A small image embedding model, trained from scratch: 155796 training examples.
Rows from block 2 of a small image embedding model, named by matrix and row number. Rows with one number belong to one neuron. Each number is 128 + 32 x the weight over its row's rms, rounded and kept within 0 to 255. All counts start at 0.
After each neuron's rows are labels from the 100 images, of 14848, where the neuron reaches its highest value: "responds to" is what is common among them. Only what is clearly more common there than usual is listed. The data: photos of plants, animals and fungi (iNaturalist).
# fc1: MLP up (model.blocks.2.mlp.fc1.weight, 640x160), inputs 0-79
# fc2: MLP down (model.blocks.2.mlp.fc2.weight, 160x640, transposed), outputs 0-79

fc1.268 [113 132 138 151 159 152 114 118 113 173 119  88  49 119 103  99 100 164 151 100 138 158 145 198 104 183 195  94 109 108 143 113 127  72  96 132 115 122 111 163  30 104 128 165 106 127  95 118 120  90 210 146 151 167 112 133 128  85 161 144 143 165 131 110 144 120  58 188 136 150 194 128 103 113  74  99 143 124 195 158]
fc2.268 [164 146 112  89 103 119 121 175 149 104 182 178 190 178 103 137 117 100  92 167 109 135 127  92 158 110 120 130 138 161 145  96 135 164 112 112 111 126 105 116 194 132 121 120 136 110 156 119  94 146 101 114 155  83 129 156 134  88 115 119  93  86 151 189 111 127 205 100 128 125 108 125 131 145 154 159 136 146 122  95]
responds to: order Passeriformes

fc1.384 [173  77 124 119  82 165 192 141 135 180 110 137 120 115 147  92 117 116  70 152 179 114 148 122 123 145 148 142 122 107 171 152 117 100  59  82 138 141  68 122  90 101 159 115 107  42 118 165 120 137 124  81 152 156 202 113 125 128 164  68 100 174 140  79 138 138 138 120 175 119 137  86 109 126 162 146 139  77 144 139]
fc2.384 [ 77 142 120 156 138 106 122  88 101 123 151 188  91 195 163 155 138 108 143  95 137 100  89 110 152 136 118  54 108 197 120 111 120 177 116 124 135 101 169 127 130 154 104 143 143 175 131 157 140 145 100 142 167  66  82 165 116  46 138 159 113  59 129 139 160 100 128 117  68  95 151 219 178 175 152 113 146 185  96 131]
responds to: phylum Arthropoda; class Insecta; order Hymenoptera

fc1.499 [160 167 174 179 145 155 129 144 137 110  86 125 114 161  66 116  89 151 149 152 126 102 201  64 119  69 116 144 109 139 160 115 150  80 112  87  82 125 145 132 145 168  96  84 188 138 128 193 139 135 133 116  87 150 102 161  96 154 103 124  94 109 133 117 115  79  67  83 107  95 146 113 109 113 114 128 134 136 137 169]
fc2.499 [156  78 164 113 134  99 126 114  96 179 149 154 126  93 140 162 178 144 121 149 144 205 103 137 137 137 163 128 137 115 125  57 139 130 128  97 155 139  66 153  78  97 147  63  57 115  97  94  98 128  71 132 196 137 126  88 140  96 100 142  89 150 161 153 127 148 179 145 113 133  82 130 166 145 103 108 113 122 119 119]
responds to: order Passeriformes

fc1.638 [164  76 142 134 104 156 124  82 160 244 118 139  84  71 153 143 123 147 158 149 118  46 133 129  94 166  85  85  91 144 174 163 126 135 155 135 111 160  87 153  99 134  96 122 134 134 135 143 108  82 168 138 150 113 141 104 129 128 176 146 115  51 140  97  82 150 159 125 151 121 123 186 155 127  90 128 186 118 154 161]
fc2.638 [147 186 115 101 147 128 176  68 115 105 126 173 150 167 149 125 144 110  51  86 126 130 149 138 126  96 192 111 132 155  94 144 141 156  85 167 133  98 162 103 150 140 121 139 132 125 155  90 115 140 113 124 128 130 124  90  71 126 129  87  76 166  63  97 163 166  77 110 116  84 175  75  92 187 144 117  94 154  86 100]
responds to: phylum Arthropoda; class Insecta; order: Hymenoptera; text has "bee"

fc1.467 [ 87 103 146 137 146  55 115 128 128  96 126 149 156 170 144 158 198 204 122 106  75 165 133 154 102  94 109 146 128 140  70  94 151 130 127  94 136 137 107 155 167  86 158 181 125 135 131 135 141  57 135 145 186 149  61 171 131 100 163 133 114  93  98 146  89 107  60 125 142  89 124  73 158  92  83 151 201 106  94 135]
fc2.467 [126 196 167 128 146 145 119 130  89 141 131 124 115 122 112 127  98 117 107 170 156  50 122 125  78 119 135 140 173 121 165 173  68  67 124 181 169 116 132 120 192 136 163  45 120  92 120 132 140 170 127 104 139 129 139  85 144 136  72 161 118 100 101 115 153  76 139 163 165 142 119 115 141 204  90 134 156 157 167 153]
responds to: phylum Arthropoda; class Insecta

fc1.2 [138 109 131 153  71 110  99  89 145 147 122 169 116 121 144 211 101 147 154 108 115 118 142 125 162 141 186 125 129 143 138 134  88 146 137 161 121 140 117 181 119 124 137  73  95  98  80 126 137 136  86 180 127 177  77 118  84 162 173  83  78 122 112 153  77 192 114 129 122 154 162 105  87 189 113 155  91 122 103 170]
fc2.2 [131 116 123  53 210  82 133 147 125 127 106 125 176 137 151 114 110 117 101 154 139 129 125 156 125 118 106 100  46 143 130 153 152 127 152  62 136 137 124 139 154 104 121 122 124 111 157 191 161 138 153 138  59 104 120 105 153 112 147 163 109 126 148  53 155 121 122 110 126  60 114 163 211  77  89 102 141 141 115  67]
responds to: phylum Arthropoda; class Insecta; order Lepidoptera

fc1.398 [ 83 188 136 140 106  98 167 151 113  77 122 123 113 121  90 128 109 129 163  92 100 115 146 217 116 104  67 134 125 121 217 120 154 119 173 130 107 149 167 138  55  49 107 151  66 164 142 155 112  99  91 164 177 107 127  89  97 112 118 106 124 170 139 150 126 134  95 127 184  89 136 146 103 147 116 196 126  78 128 164]
fc2.398 [152  88 118  70 130  94 121  90 171 106  63 118 119  92 190 136  64 154 106 128 176 147 129  65  91 154  82 125 129 167  92  93 158 145  90 162 161  88 132 148 143  97 166 135 112 136 164 126 126 157 165 128  89 189 157 115 115 133 135 152 105 109 139  91 156 106 152 158 194 155 161 175 149  76 115 116  87 141 159  72]
responds to: order Passeriformes

fc1.146 [137 201 131 121 141  54  80 133  93 201 143  84 127  62 156  70 154 180  95 165  98  68 147 138 117 107 127 116 138 124 160 211 111 148 146 167 116 124 128 137 147 123 152 134 181 147 122 162 134  73  98 175 126 108  93 138 115  48 114 100 135 148 113  84  94 130 105 146 114 103 121 141 153 158  92 108 145 104 153  97]
fc2.146 [145  88 134 158 146 189 200 143 111  69 126 152 129 166 106 209 143 136 169 129 167 112  82 115 141  93 168 149 159 193 106  95 112 180 155 129 128 129 106 135 114 156 151 131  90  82 171 135 105 122 140 109 119 137 145 108 139 164  61 150 128 135 116 158 117 135 205  82 113 147 136 116  88 156 182 160 120 128 110 132]
responds to: phylum Arthropoda