Weights of a small image embedding model.
Training: muon at rate 0.0022, 5900 steps, batches of 256, held-out accuracy 43%.
Rows from block 2 of a small image embedding model, named by matrix and row number. Rows with one number belong to one neuron. Each number is 128 + 24 x the weight over its row's rms, rounded and kept within 0 to 255. All counts start at 0. Numbers have three digits each.
After each neuron's rows are labels from the 100 images, of 14848, where the neuron reaches its highest value: "strongest on" is what is common among them. Only what is clearly more common there than usual is listed. The data: photos of plants, animals and fungi (iNaturalist). In brackets: how many of the 100.
# fc1: MLP up (model.blocks.2.mlp.fc1.weight, 640x160), inputs 0-79
# fc2: MLP down (model.blocks.2.mlp.fc2.weight, 160x640, transposed), outputs 0-79

fc1.323:096172172119106125134149143084105124130078085130107118129085147125128158116154140106154090117132139081129084110178141145084079135119132188125139129151117151217087129127134116124110097141077122122115111136135075133103113148104116170146131141
fc2.323:179109096119136145158151099172142114136166164130138165122162076138139114144096096146095155132112113104131130154067107131163141117146108094115131116121121094083178142119112146114160092107164168141132117116143169166153151101155124055101150143
strongest on: order Passeriformes (51)

fc1.324:138134156102117177153089130104096097131139117173136137131145137174121170159108126084113086108156100097121081114155150151122084174135082167143107130146132071142120112132147139145168122116080164143121146121144133124113128155152098158123103140
fc2.324:107144153113155100145170162131152147146127134109150091110127082102138094120120151153126150126101129125122120142137108083135139110112137116109138110114142182119141121124132112125112146138148148088119102125120116130153155093101142105147119117
strongest on: order Passeriformes (61)

fc1.439:160105120114132144138127133078116103131146113114115092174112172141164126154136131136134138173151107136111106124141081131151100154056135137120160144136085103138185166121113110108094108124163134151100160124119143142152117110111158162106123097
fc2.439:072143134135127107118151103142158152112126131111133146124108093150089123133104135108098128105105163088118158136114154105082139110216149105108089096139174134139080124132148144140146155167089118113145121126146116114136184159168085088167110155
strongest on: class Insecta (65); phylum Arthropoda (65)

fc1.13:133127136153129113135143121124137121121138108131131087093114119122122143141135099128134098091143143163175123136150190144143152100140120161101110106135157135112159127112105158117099088093125103087111088123138126087124131171152107178126103155
fc2.13:124159120151131120110133173132114136137084136113094113150140165177144106138113115160098169162139182143130174117075114099116141166147099100106096114124122134146123150146158106164129148103157128140131100132139159137112085105141146126136159081
strongest on: order Passeriformes (52)

fc1.16:159080119117069127146148118118087102083112154082132122109123153130147127161143122128145116144157117104114167131115111125122124099095098109120149129104146099145147129116100142175117116120098127102156191149138119119120115104145088137155160173
fc2.16:089159113128120138155079141156165129138138117183109110137104128111117132127108131089094150121133154124118104112123117126120153131141131129168142114144092119140098161158159085130119132117127135196111102127077128177167138143145136151123084111
strongest on: phylum Arthropoda (86); class Insecta (84); order Hymenoptera (26)

fc1.76:088145115162173116098115103120178129133115104196119117142108123113091147110150124126149151124092140106153129159114144124132129159143179124111125139162104182099138118153124128160146150090118110155106107127123127113113135139140119087122077115
fc2.76:081119098121107122161118123161121130129123157148108123091127138103153115128144122097119156155195113119074116139130117096141147121097086091132112130093143085153082175111143089126093127127130125129119133133076149162164118154140136147164115134
strongest on: phylum Arthropoda (73); class Insecta (71)

fc1.518:131094158151143143135138194120145163126153139148102118133134083149103148134148129144162102108133154098128162117170116127134106125140115129095086143126110173121146102098122160105175149086114128083135119148068146142134132119101132106145134109
fc2.518:152144135120132177113126162132132135102141119119140111109096090099093125154125105142090126158114156115104145101157133095135119144173163123134107121112182105160178132157121120159117109107075147115166133142147133144090122121094108171118136144
strongest on: phylum Arthropoda (65); class Insecta (64)

fc1.460:115138111139116163131077129147165119126129175135102106114071140125144138144140098120140144106131127109140153114137125152123111111137151116106188187116086111116130112131120177081158083111163136101099175144145127124138095153131149107172126118
fc2.460:133126134099105100148122140119066122151166105139132140139143124159123096095154141129119128132098143116139096143170112122144139143107110134125113154125166158107130141116130113126102173143114093116124097129137204119156136143117130101110158152
strongest on: order Passeriformes (58)

fc1.190:120118130101117116109119165134125134165153107111180135140112072081127182119119101115177106123139083117144140140128121130154098084154139119114112123096100149075151148152160152126107180120124104138127103100130122144130110146141143158120114128
fc2.190:155091105147162143120152102133106108115135141175082113135178152178130090138121151121088147114112171138135101154138129104117146137097118148127148135157158112093107119109155091113148111156139140133120177166130120104147128097096113085154148114
strongest on: class Aves (89)

fc1.512:116117172137158135112126145152112162111128077094086126122153084097102139103135168156102088095117122095122135134121125088161108138110116149111123112132119115154098154129151092118112131140116152158134113116102181112111140116115103173111084123
fc2.512:148111099107130100125147138135099108128119168137146099078120183161134126178173104109140149138120143109145126158114128158119112108130110108133190132127129109086160116096133156144116126112169105134119135144167096152137139129130143084134148087
strongest on: order Passeriformes (51)

fc1.609:051095088135122137092125161129137134115123147160117095120152123101126116101132135095146125132107164093133140141140158144155092171145179103095127141122139128095116137196122153131129105152121101149139146134159120122122096162116114128142160113
fc2.609:195155141110106114152122107134123140167099111104133148139124141140135130181137126160122121138148100184128127099106123133089192092108108142167128102087138126134100143117149143157122139137157119083138134134107167130128136128150169138124074124
strongest on: phylum Arthropoda (83); class Insecta (81)

fc1.410:149133102129126126154091136132108169094151095112139133151121116143150133159115103136097116143077148147097097150137103113148112083083097134101170096099114151182173139088113123120109110139133125104142174130126137144125129107124105148101148140
fc2.410:092126152103080123113127120156181082130121177139117110115109150118092137122154149103159162136168133125124168109130152112127114151117138111152096126141131103106066146170136102152144130085118156141119120112129111122142113185134168089161065145
strongest on: phylum Arthropoda (79); class Insecta (78); order Lepidoptera (39)

fc1.579:116111143145179121117116155114124181131160131123140144134134120133058152136120169154159136143066105123084109130137150131133131107116131149163172138086156097192119107103104128128177141111090138133184135160092128145128147146114135140118165118
fc2.579:134160160129146143101098071121168113114090153148122143149090138083181118069116114114133090131122089128182147155125139102150086134127144080113130132166099109085127101140140150161087127122163091112146114139175136115125116155113157120146112164
strongest on: phylum Arthropoda (79); class Insecta (76)

fc1.521:149067125112150130139134149165097130131135132111109123119137107099160118094120148141157120112148092150130128123118105140138125179120137139146109131161122108124144166100144175170126145110065162105179151101131112124150114121124154149137068112
fc2.521:148193105112085100112151132110123112113141125130120125115151141148105145157114155086147096139129120112105103111118114168115175104103140141093140117108142149109114131148162094096130132116187097112102105148094121107145157117128109111142189144
strongest on: class Insecta (60); phylum Arthropoda (60)

fc1.629:145102136148089121115110107170103172098119128117129141109129141099114129145187142119110122140124099128136125122122085098108087147154097107150171138074135109115116170107131116124134101101141110102106146093108143121144118159112123110123129113
fc2.629:153156161108134168145127140134169134123145122127140116114115137130114110096093137106143146111148124142112133162161112156098161107114183140123102113138152150143130105150111103198138125174084102117184116145167086103117121108169113106132122150
strongest on: phylum Arthropoda (73); class Insecta (72); order Lepidoptera (32)

fc1.158:155176080150085078106095110141125163170119202158094149118148118090094080124156117119126119105111098123126143140088172136132158114166125122165146116115154119124117126181130131137160111110112098091143078092117098113118144160139101106131137138
fc2.158:132132156121160161105115084116088107079136130145153088116113123132137160114091127114132156105132149126161114137176098101071106117143145110141142109177124136121138156144145109113101100116105136167138110157188152127129104120166143138131107143
strongest on: kingdom Plantae (31); phylum Tracheophyta (31); class Magnoliopsida (28)

fc1.94:187135116162122102102129094171128118132138154125114135121111156149129104154111086145115129139124125088137117153102135087139126130135153205107123160132095118135180158154095116130141137127120150078124160111111128044156151075111097130147089153
fc2.94:071107125110151128158107146122130127113110109130148104164119089088061138112156145129132125134129107174128148104137111167114106155107117085134151102126149125104104103110132154120127128114141101176165113133109123222098131154169154145145158107
strongest on: class Aves (83); order Charadriiformes (26)

fc1.369:113115109102172126138147141139166131094116147104128149161138123124135132137129165115162149120148116097121092143170140158113175134171126155103156173150128159111132105092136146104112156117100151112146087117122085147071142135144134123102083130
fc2.369:151133141140106116152100103101130113136173142140140149124110130064162164105097087145143114133112117132111174123101100080161111120062115111149100113112106116136116126167116138144132133094167076112129162166158131120156128139101128154158158146
strongest on: phylum Arthropoda (77); class Insecta (74)

fc1.363:115112136176094102111149113111129145143155120145100161167092130108103142110159138114097127140116135117159138103145152172152164199106096150152116118141109161087154137141136147121155160152129151095126147114134116103088128121119135125130104113
fc2.363:150131127055119112124111129155125122093094149097129106119150150112129119154124116136105127135125115161113095095127133114103107048135159139098140116086152135151131131175113110114147103117081079144132128139110138142155137151130089124129145149
strongest on: phylum Arthropoda (71); class Insecta (69)

fc1.141:117155144131113087075125117151158073161131147117115110119127112146125098106139127136119187134156123145116108108133128113147144126091161113160132135090165143177140125123092100171097162132126110141123099132114140155121109153144102146147121091
fc2.141:151108097077131180146145129072135162095138152114158146178136145167126172170112108119118086166124132131128146172119112145114074134137121128126133139128092129104117115135146124042134121145114138113121161140120156113112084122132120139106125139
strongest on: class Aves (86)

fc1.469:118147110081115113130129133087156065055136139126133128157118114148150168123119120132121140164139128146096077147104140118114124123099124107109121109164110113151134162147126118155116119159121126146158075109170123120170161117123110178145118148
fc2.469:085136120118137120118111113092124138131175122148123087126125116120097127106101123090151156106111150111162155146163135126183134138126142100147141096115161142144141136121130142145148142152103103144128104136130156126118124167109122120123096114
strongest on: class Insecta (60); phylum Arthropoda (60)

fc1.333:109151144115132082131102139142089115119114121114129113137118139126121178111171152140104154182142133105148161121171132088104124151150111122126109127107093119099133090115170134157144098089116129140161131142115147087149170107165132154135138127
fc2.333:147136115110128148135168122129173149143135128129131134119161117132145107121099093140124094067110125133096114154114121171142107089093135145127122136155148145170159140139108125085105106165142141136098134112140129178121114133110105127117147140
strongest on: order Passeriformes (58)

fc1.486:120152127118126124129154193109112160135152088127142143144117143083153139088096145130114151157138140109113112144158135167128139112112194151145151129137112096148094122171101151140153129103117110112084097083069133100120103101084133145127151173
fc2.486:181092111121159129137125094139132093113130125140133124120136125157142123176146116128132096095093132159140134102139101092103107107171082127132105119127110141112134119095140081123121093138128135106161136184164085173128172120128153131131117093
strongest on: order Passeriformes (53)

fc1.230:131142097148127114162163107149119113122134127157170139126146121113083138098139131102142092141108140137136111139140147126149105148126154107112109162113131102102131074149167100142171111146136103149127162133155117111139087102128126147109147142
fc2.230:120125168118088146090115160115126150158137103126088111125120117145190113153093151147132148131121115128118141111111104140100130104125118125135125085126120171127082154155091138123096151093147140088122105148099153136109157142159143120139111134
strongest on: phylum Arthropoda (68); class Insecta (66)

fc1.256:165078137098072137207142121131103147080167153110111099111110111171126125125137132115118124125157119105108133143146113108096125090148130068128130102137107138172084149141155113130125133076148141082175107111164145159148120136141149163144120121
fc2.256:076187123128138130119070140165166115094126154181118102102129132093107130162140139089101140098131126128129114103113134145148152118114144147107103147099149123146111123138109120120110095131127112155127151158103136133139132165123100109137089133
strongest on: phylum Arthropoda (86); class Insecta (84); text has "bee" (30); family: Apidae (27)

fc1.508:142105051177177130142143120102107111139141110174099130094138086120113141129119186141127146130099171170137132131089104106100109168089153162127131094159168108129124135121112149140159150123136108129101114136105133135146149123139089101106106102
fc2.508:098151207073073120138132139128123164125116145080164149150133128118151101119160064112128113100152110087126130091153154149148146098163103101140156159122099165139121106145109118114101099125102148103149164153127098130116120132131148157148139165
strongest on: order Passeriformes (57)

fc1.116:177173132085105108050145098129119132105153155129127144168125147115165154103116164152135184175145137147114132084143132142187117087136135148150142148083144133146124132102119080162101108105125127117137151103110124145148093126114128168117112095
fc2.116:134110095113097138108133136103164115104116141116135100139136128144134132143123112131143112097124134129157154189139086123103094163113115124117124127101093139139108133146138145051173103193127148161103152143158140126118098155158102152105118121
strongest on: class Aves (84)

fc1.537:129081145122104170178117173136119134097111152131130144135085119119117162112103084141083150146109122148137130101128125138172140125112151072129140137112161136131095160143119106139097141134141136144159146143126125164169138135106171125069093140
fc2.537:115215115154114142107112096111151123116153130149127115135157121128124131115129162111142162098145101110143135175122149108169153121142121169141081124094105129123143101107115139101115111121138151110136111101122119110141106186148131095093118094
strongest on: class Insecta (75); phylum Arthropoda (75)

fc1.26:081067121138132102139094162149113108134113153128126167097144087099100155123130122151104135135072145161160137131135165139174113126095093106158130109133143148142109102131114131139091128146139114117130149133132135145159112114148156153166122143
fc2.26:145161139121138151156112110110164113127155116125137109148118151139156138122117130126142157116174119123130098151144122135102130122110155164115117135134135145124162162096143108087141097116091170189120127128116137106111103162119144107073112132
strongest on: class Insecta (62); phylum Arthropoda (62); order Lepidoptera (33)

fc1.259:098127109135141092114129072143106144138145152153102125136101132080112165135130162113169118096104130118139131140112116121171097180097135121173120151150116100090146090135124129131131114148132125149110134127089121130169148169127157068121083168
fc2.259:119117183104104183163136152140165108091131085107097135133128106128089117120118079113131148139136124145116112139142151137063178111154136135097124134145161165170082131137126116134129130124113164113173156125155130097099108087127103164113141127
strongest on: phylum Arthropoda (67); class Insecta (63)

fc1.406:132114137133139142106116154160125127114112134073142122136142137108169108124132121125122105129117128157159144119121075158166108143170109067137127112136136138119124137104095140152134126157129153122144101147101137140101182161127114091103130227
fc2.406:132135119088100124157137098130132150145170106174103132106110098136073139126131133124141165106129129126108135136134173104096142115110124162130141149119130089143121134159159115091105142119142140123126149116139118119127100122148153157181124043
strongest on: class Aves (88); order Passeriformes (56)

fc1.409:092132129120087143148133146095114169148140096099161120121085121136157124119122133097113126071098166117130130168134136106198108175130103142147133160111145151193140151152139128169127102123138077160147127130121132157089131151092158138121065136
fc2.409:150115098134158073109129120139140085117140171127096159132156139133093097114105132151152125184138086132143103099135111148120108097122155117110132137126108096088104075112123130117143143119134169090115136139124126123162129081174113144156159138
strongest on: phylum Arthropoda (71); class Insecta (69)

fc1.471:148075129150157158141135112170112133117138074124150125145119114108145095106096158118116115157133132135132153142174073128166136107126130174117150139090104135105145110093132108113108154111142144135067174151106135140128123133133124104114136133
fc2.471:113146126120113118094112127149119121111143147123156093077140109120129167132119137089124180130168163104062122123127132084098144142189179123147129158104149119105155183105142112162123116120112101133112141102144137131122096173133119130108088113
strongest on: class Insecta (67); phylum Arthropoda (67); order Lepidoptera (34)

fc1.483:094118089158147135148143129133167102113111165150164095133179083090113110115131161095150086162129128100095125120150145128159102164099145104097137172120135111119121111166122161142119113167125082129168096119139133111126113153106131142137146145
fc2.483:177123146104099099138083114138098167139144095128116148136125157152141146131116111175090149126152145175160132109081135126067140118133109138164125081106129168134115144108149103118131132140161145105061154138113132135092112127164142160139114125
strongest on: phylum Arthropoda (82); class Insecta (79); order Diptera (30)

fc1.153:189123118104096113156125129142137102130089118049115112113159131110162117142154107147126104115139127098147110117124134184100101120112138118092175126123165121159144181141130126125121093118154123113142131118127146145117110097129110161114112147
fc2.153:094120135133122153161109144154122141114167146188116132134058132140113152156106127104143137150137116151096139147106129073149165123144123120156093137116115126148103129103092126153118147128076121147121140142155116132171141173141132148150126123
strongest on: phylum Arthropoda (83); class Insecta (82); order Lepidoptera (36)

fc1.278:132181073147148159140107121105115100117129135124095144077056163113131142109137158116155126171120126148129131122119141125172120166119076116131119095159147123109115086168114120127127119152183130157115115118123180120119134160126136121173120175
fc2.278:116088168080104095150140162139127167137118101173121115155212088140113128127133102120112139095144166112135121124149133145070133086126167108106147152101130134138132177114157129154150143139061140122108146162113077129113112113134122149103119105
strongest on: kingdom Plantae (25); phylum Tracheophyta (25)

fc1.326:117100064086120159144120105120142113116112122142143174104093075156133111103164178116118151078130123101078102162093123121127125155110100114147115189105132134121126186155138138143144130124141104139082112151175144136110132132127100113149128114
fc2.326:122135182135168101138099128133123152169144123126086116124163147131100144173061113164117111177105136129177145107145149139123126084160145130113136090165085141152114081109096115134116122148107143125176131129113154130140121090159152110102157157
strongest on: order Passeriformes (56)

fc1.208:113082096127130112124102104169179126108120124143135161132160086118099141128131166158134181112075102148140157144114125173112163103103141113102117142150144152113150104147151097126096147119104135103175158125152125109126088127147103147135092156
fc2.208:133133136073128128142102132128121088149158154149113112153100155113165129132108097093114096155155121114118095161118135129149125135102115159150158096137134129096129142119098140121172115123161119161142125142106162163152134123116151089093139105
strongest on: class Insecta (61); phylum Arthropoda (61)

fc1.198:096092129100128098121133099124158151098140157075147126097130111148124141084127158166123159155145167128129179123081125074157135087134112117097115115143134149078121125105152123140109132159159120151106126163153152130139142113152131118131118105
fc2.198:160128156133139134141145161140092072123131074173161135158143129143112135181108115097130142126107123118112085139176135161085081141114112110132150152160114101136121112145107124118140120116090152133105131103111099116121128131125139133133105160
strongest on: class Aves (84); order Passeriformes (53)

fc1.632:079155138150139117107158129106156134139136142133112104119137136098134171153138131080168136122122144061118152128146149180158116165119142068151114131087173155123142125099142078142091125168106143124089112094126109138144136170140127120108107104
fc2.632:162091092099133115147119132144103191095148136126123158137134109203093094143105115167117115145119097160151096167142097134110116116111122163106178134112074116123125106143139121110132160124134115097112119148109139154103150092136093160117107131
strongest on: phylum Arthropoda (72); class Insecta (67)

fc1.435:131101148118138082130098121082157171150188158139137116142106126143116148119135112111117147110093126123128147115119112140139133148120092097164159145105136131148110108144158127147147087120126121115159120134128128155095127132078103163094146111
fc2.435:121149142134130118124157086151132130123079105099120135139119134067129121136108167159154135153167088143132110111094163123127105111092164152105096123118110153136134102106090106121124164077137107123111186126150097129136120145167185149159128164
strongest on: phylum Arthropoda (68); class Insecta (67)

fc1.295:127158114150126127094181100108128100138146162143158158106139100125126107067101158124163073087127160104139159096086142181117116132126138121136091111138150152088149140140095169105159104124163144113128086119119136134088126122134150098153095144
fc2.295:151108115113129074152120130138117152112144129100119130186126102108110100164136117129105142149128096144109098148192136116180140136118122130089108153132119109147155086112125113113166116115075099113114121161178136145131184157116082179106176100
strongest on: phylum Arthropoda (60)

fc1.506:137115138097135125121134137059123160122128127151108177118123157120145189096089110157099119121175111107099129128166102145055118125143157151125145160121145104095126098157137114182136105114124104121118134167139138136120143138138119113122123127
fc2.506:133148097121141143112150138195135090096138153125132098114120095141162076159147163133126108114084112174133136108150126089185146139123134113106118102158125149120109147123143120121146139145125171125150139104115087098142119116108137125116153134
strongest on: class Aves (87)

fc1.200:123110092101125088109096155144148131120122122132130128126081143134129126146095146148157133129132094164109148162114144099138140099132089087181129104125179137084169146134166173137142160175154126074099151128122148090107122141137131137145120147
fc2.200:113131154118149158120121066137069092140167166127114113124171129146096111151134127134083143136081172101157113107144112108133125156115169161124136133172121115151119107122122075109076125123102132166111119120114152119140099111141101123116136122
strongest on: class Aves (86)

fc1.405:162150087102113156160151124139111130104135092121066111134134129121122132108137097131094108114125132162157120170140128150089095122089129175125102116143139162101137171146131137101117127116135111105131187106138109130133090111123121084135168109
fc2.405:112126164139127147102099110142142125152097151135170131110090140116150115087140159111169163133129104087096137106115147119156172129186148123111152124121123120147132116097126123141148130145099140121118094141128140142120112134130172179147078132
strongest on: class Aves (88); order Passeriformes (61)

fc1.43:113098113115132171131100155130114184107182111120128127150127146096151150112115161119137100111122131142143141107138127130142138126137181117104146135118167115095182132164126128106118124145128123135170130123062175143130153141104143122130093151
fc2.43:137108104159142102136134108152156086162107149131136145122126132120100126157081093130088121129119132108130127101116114128133120162120084142134097130141112118157062133124168121130132094110141135108138167139158094150116110122122110116128134108
strongest on: class Aves (89); order Passeriformes (51)

fc1.555:129129075123120144139146107111108117129133154119089114121116131085120133108097102172162112095086108101118113111137128089121120147153129103168153165132119085165126114142115118116160145189126158146075107148125121154187141126124125132133129152
fc2.555:147137109101157137139144121102141139109159104141150081127110146157135172105092132117090179148118147116089094139120162168123123115164165134134143156100164145120130139149133111153152115110134073157118113115142125134176159137147144139136115115
strongest on: class Insecta (70); phylum Arthropoda (70)

fc1.42:136159152149091140151141153131158133131084090091086137175108145183143121101136155118138118183157177103100114132113100141092118157121148168135114097133094152166141122086137139145142104120110107133134124153087141144130138085059152080155137123
fc2.42:108096120105121131108130107158095156156164139128179116083156102093108132144081089126113134129087104166152143120142128118163129124167141119134143150150160106107141131125128126141130147152144113145116136144141091152136066111180117118134136138
strongest on: class Aves (88); order Passeriformes (69)

fc1.437:160159094151104106093160133153156131120096136112107122123167150118131108113110163168119147146179137129135149111106129123106126144112137115098145117127073120135140140108129120129164114131126132108123138149095117070156079167120087077140109144
fc2.437:105119152093125165113105089126117112143166162158169134128111093121117115096143110083124146106086121119093101163178148139152123150128124137138106127137158151142135149140119105122129125146117110132106122112131126144094155127132147198128150122
strongest on: class Aves (83)

fc1.119:157121097127162111121165098105167126141092194107132117150138141108144128131078116104167133144159147107097131108142111146122133133137099125121162174136151127076146144086093178108127146126099094116096132131115133138106140158166101104157148104
fc2.119:083113169160120132159104133133107148104163049122112137115080108150096110104162130135107123107111112149145141158123130110149113152122137118123078142149119128164128110147147074141126128105150135118167146116138102129139138136148136164122128155
strongest on: class Aves (84); order Charadriiformes (27)

fc1.87:108135084116155141139144138120112167111156098148090154162095165104100126152117134090110170126113182098084134123112142118149123122151122118147151170152140109122084107144144128156156131116088134167137155164157144132116086170128125144132161048
fc2.87:123124174146138102099114119117158079152086155134156111107131111102155128110127133157159101151151081164154134141112120117138152132112164102133116091124103179109155120126137153130097141138169109079134139084119115125126142086134150127132085180
strongest on: phylum Arthropoda (84); class Insecta (78)

fc1.565:081124094141110108100119102166170115103106140112148121097135127088119123106149120177141114145112153119125147135084107105096136098124122120146141094086161160146105152147144111151158196177152126167134115119120131159149120126092115128137171160
fc2.565:181105139118143135117149145119111123137177123170126150196139128160123113167136121094123160126143098103128077118163162127137084171149122137121116114172148109109119106109063151108120108118108113134086106134138137101116129116157126119192098083
strongest on: order Passeriformes (52)

fc1.17:156125115119117122121149150132182128112187120149088089118116106195105112115085086127130129158165139155076112104132123129113122121112182181101104124133092104119170109147089123101110140163162139105144119133142145129130151126152117129104113086
fc2.17:080151138143115112167096130140084133129063094086195143138141138067122137138142153153113118129114124095153136147125145115153125139133072103144145140143157142110090127093147154136144113092103083157117144123089128147124105145105137124159145160
strongest on: class Aves (85)

fc1.45:145128161085115191126154067099135132074144122099159131104124137169083094152093134137147147128153125144151108156092124159117136125168156134093139108086128144090180120120120174103120108099152138132123143145135143133148136115145107126157095111
fc2.45:116140119141167079135109147155119113180110120160102099161128133112172172139150124115105111123110158120100142100170088089133149118088121139152111165147167072144069147149114090148161144173108121107137154128116113113128110124089156126110168168
strongest on: order Passeriformes (50)

fc1.133:118102118121125137131119144144123120083165114139122136095156092138123110147132117123088142148166120129146144148138148089121153110170128129112174108125162124080114147157107129103128153173085171119100123084145150075083163129076098076121112132
fc2.133:140135130110117139137163089150115138141077121113145109115154148128160114130109120073153088133139122114157145090111149156125132183084147120133111129134121153129132147110161148166096110126130098107127143173119073121131094132158130125131150130
strongest on: order Passeriformes (52)

fc1.282:148091110132114138147127097114123095145136146117118122114118162135121139137101149107126134124141127157108123071125099167105169150113181101118122140194155121143150089147117125156158158156114168115133125123082164146154091128073183117148102153
fc2.282:114127105108122102133136105156148143122151127144120128142132099115180125117113087134138157117108125127160159146130099112155128147145103135142107144128120129079142161113121151126098131114144080125113125134150157149173141097162096147076176102
strongest on: order Passeriformes (62)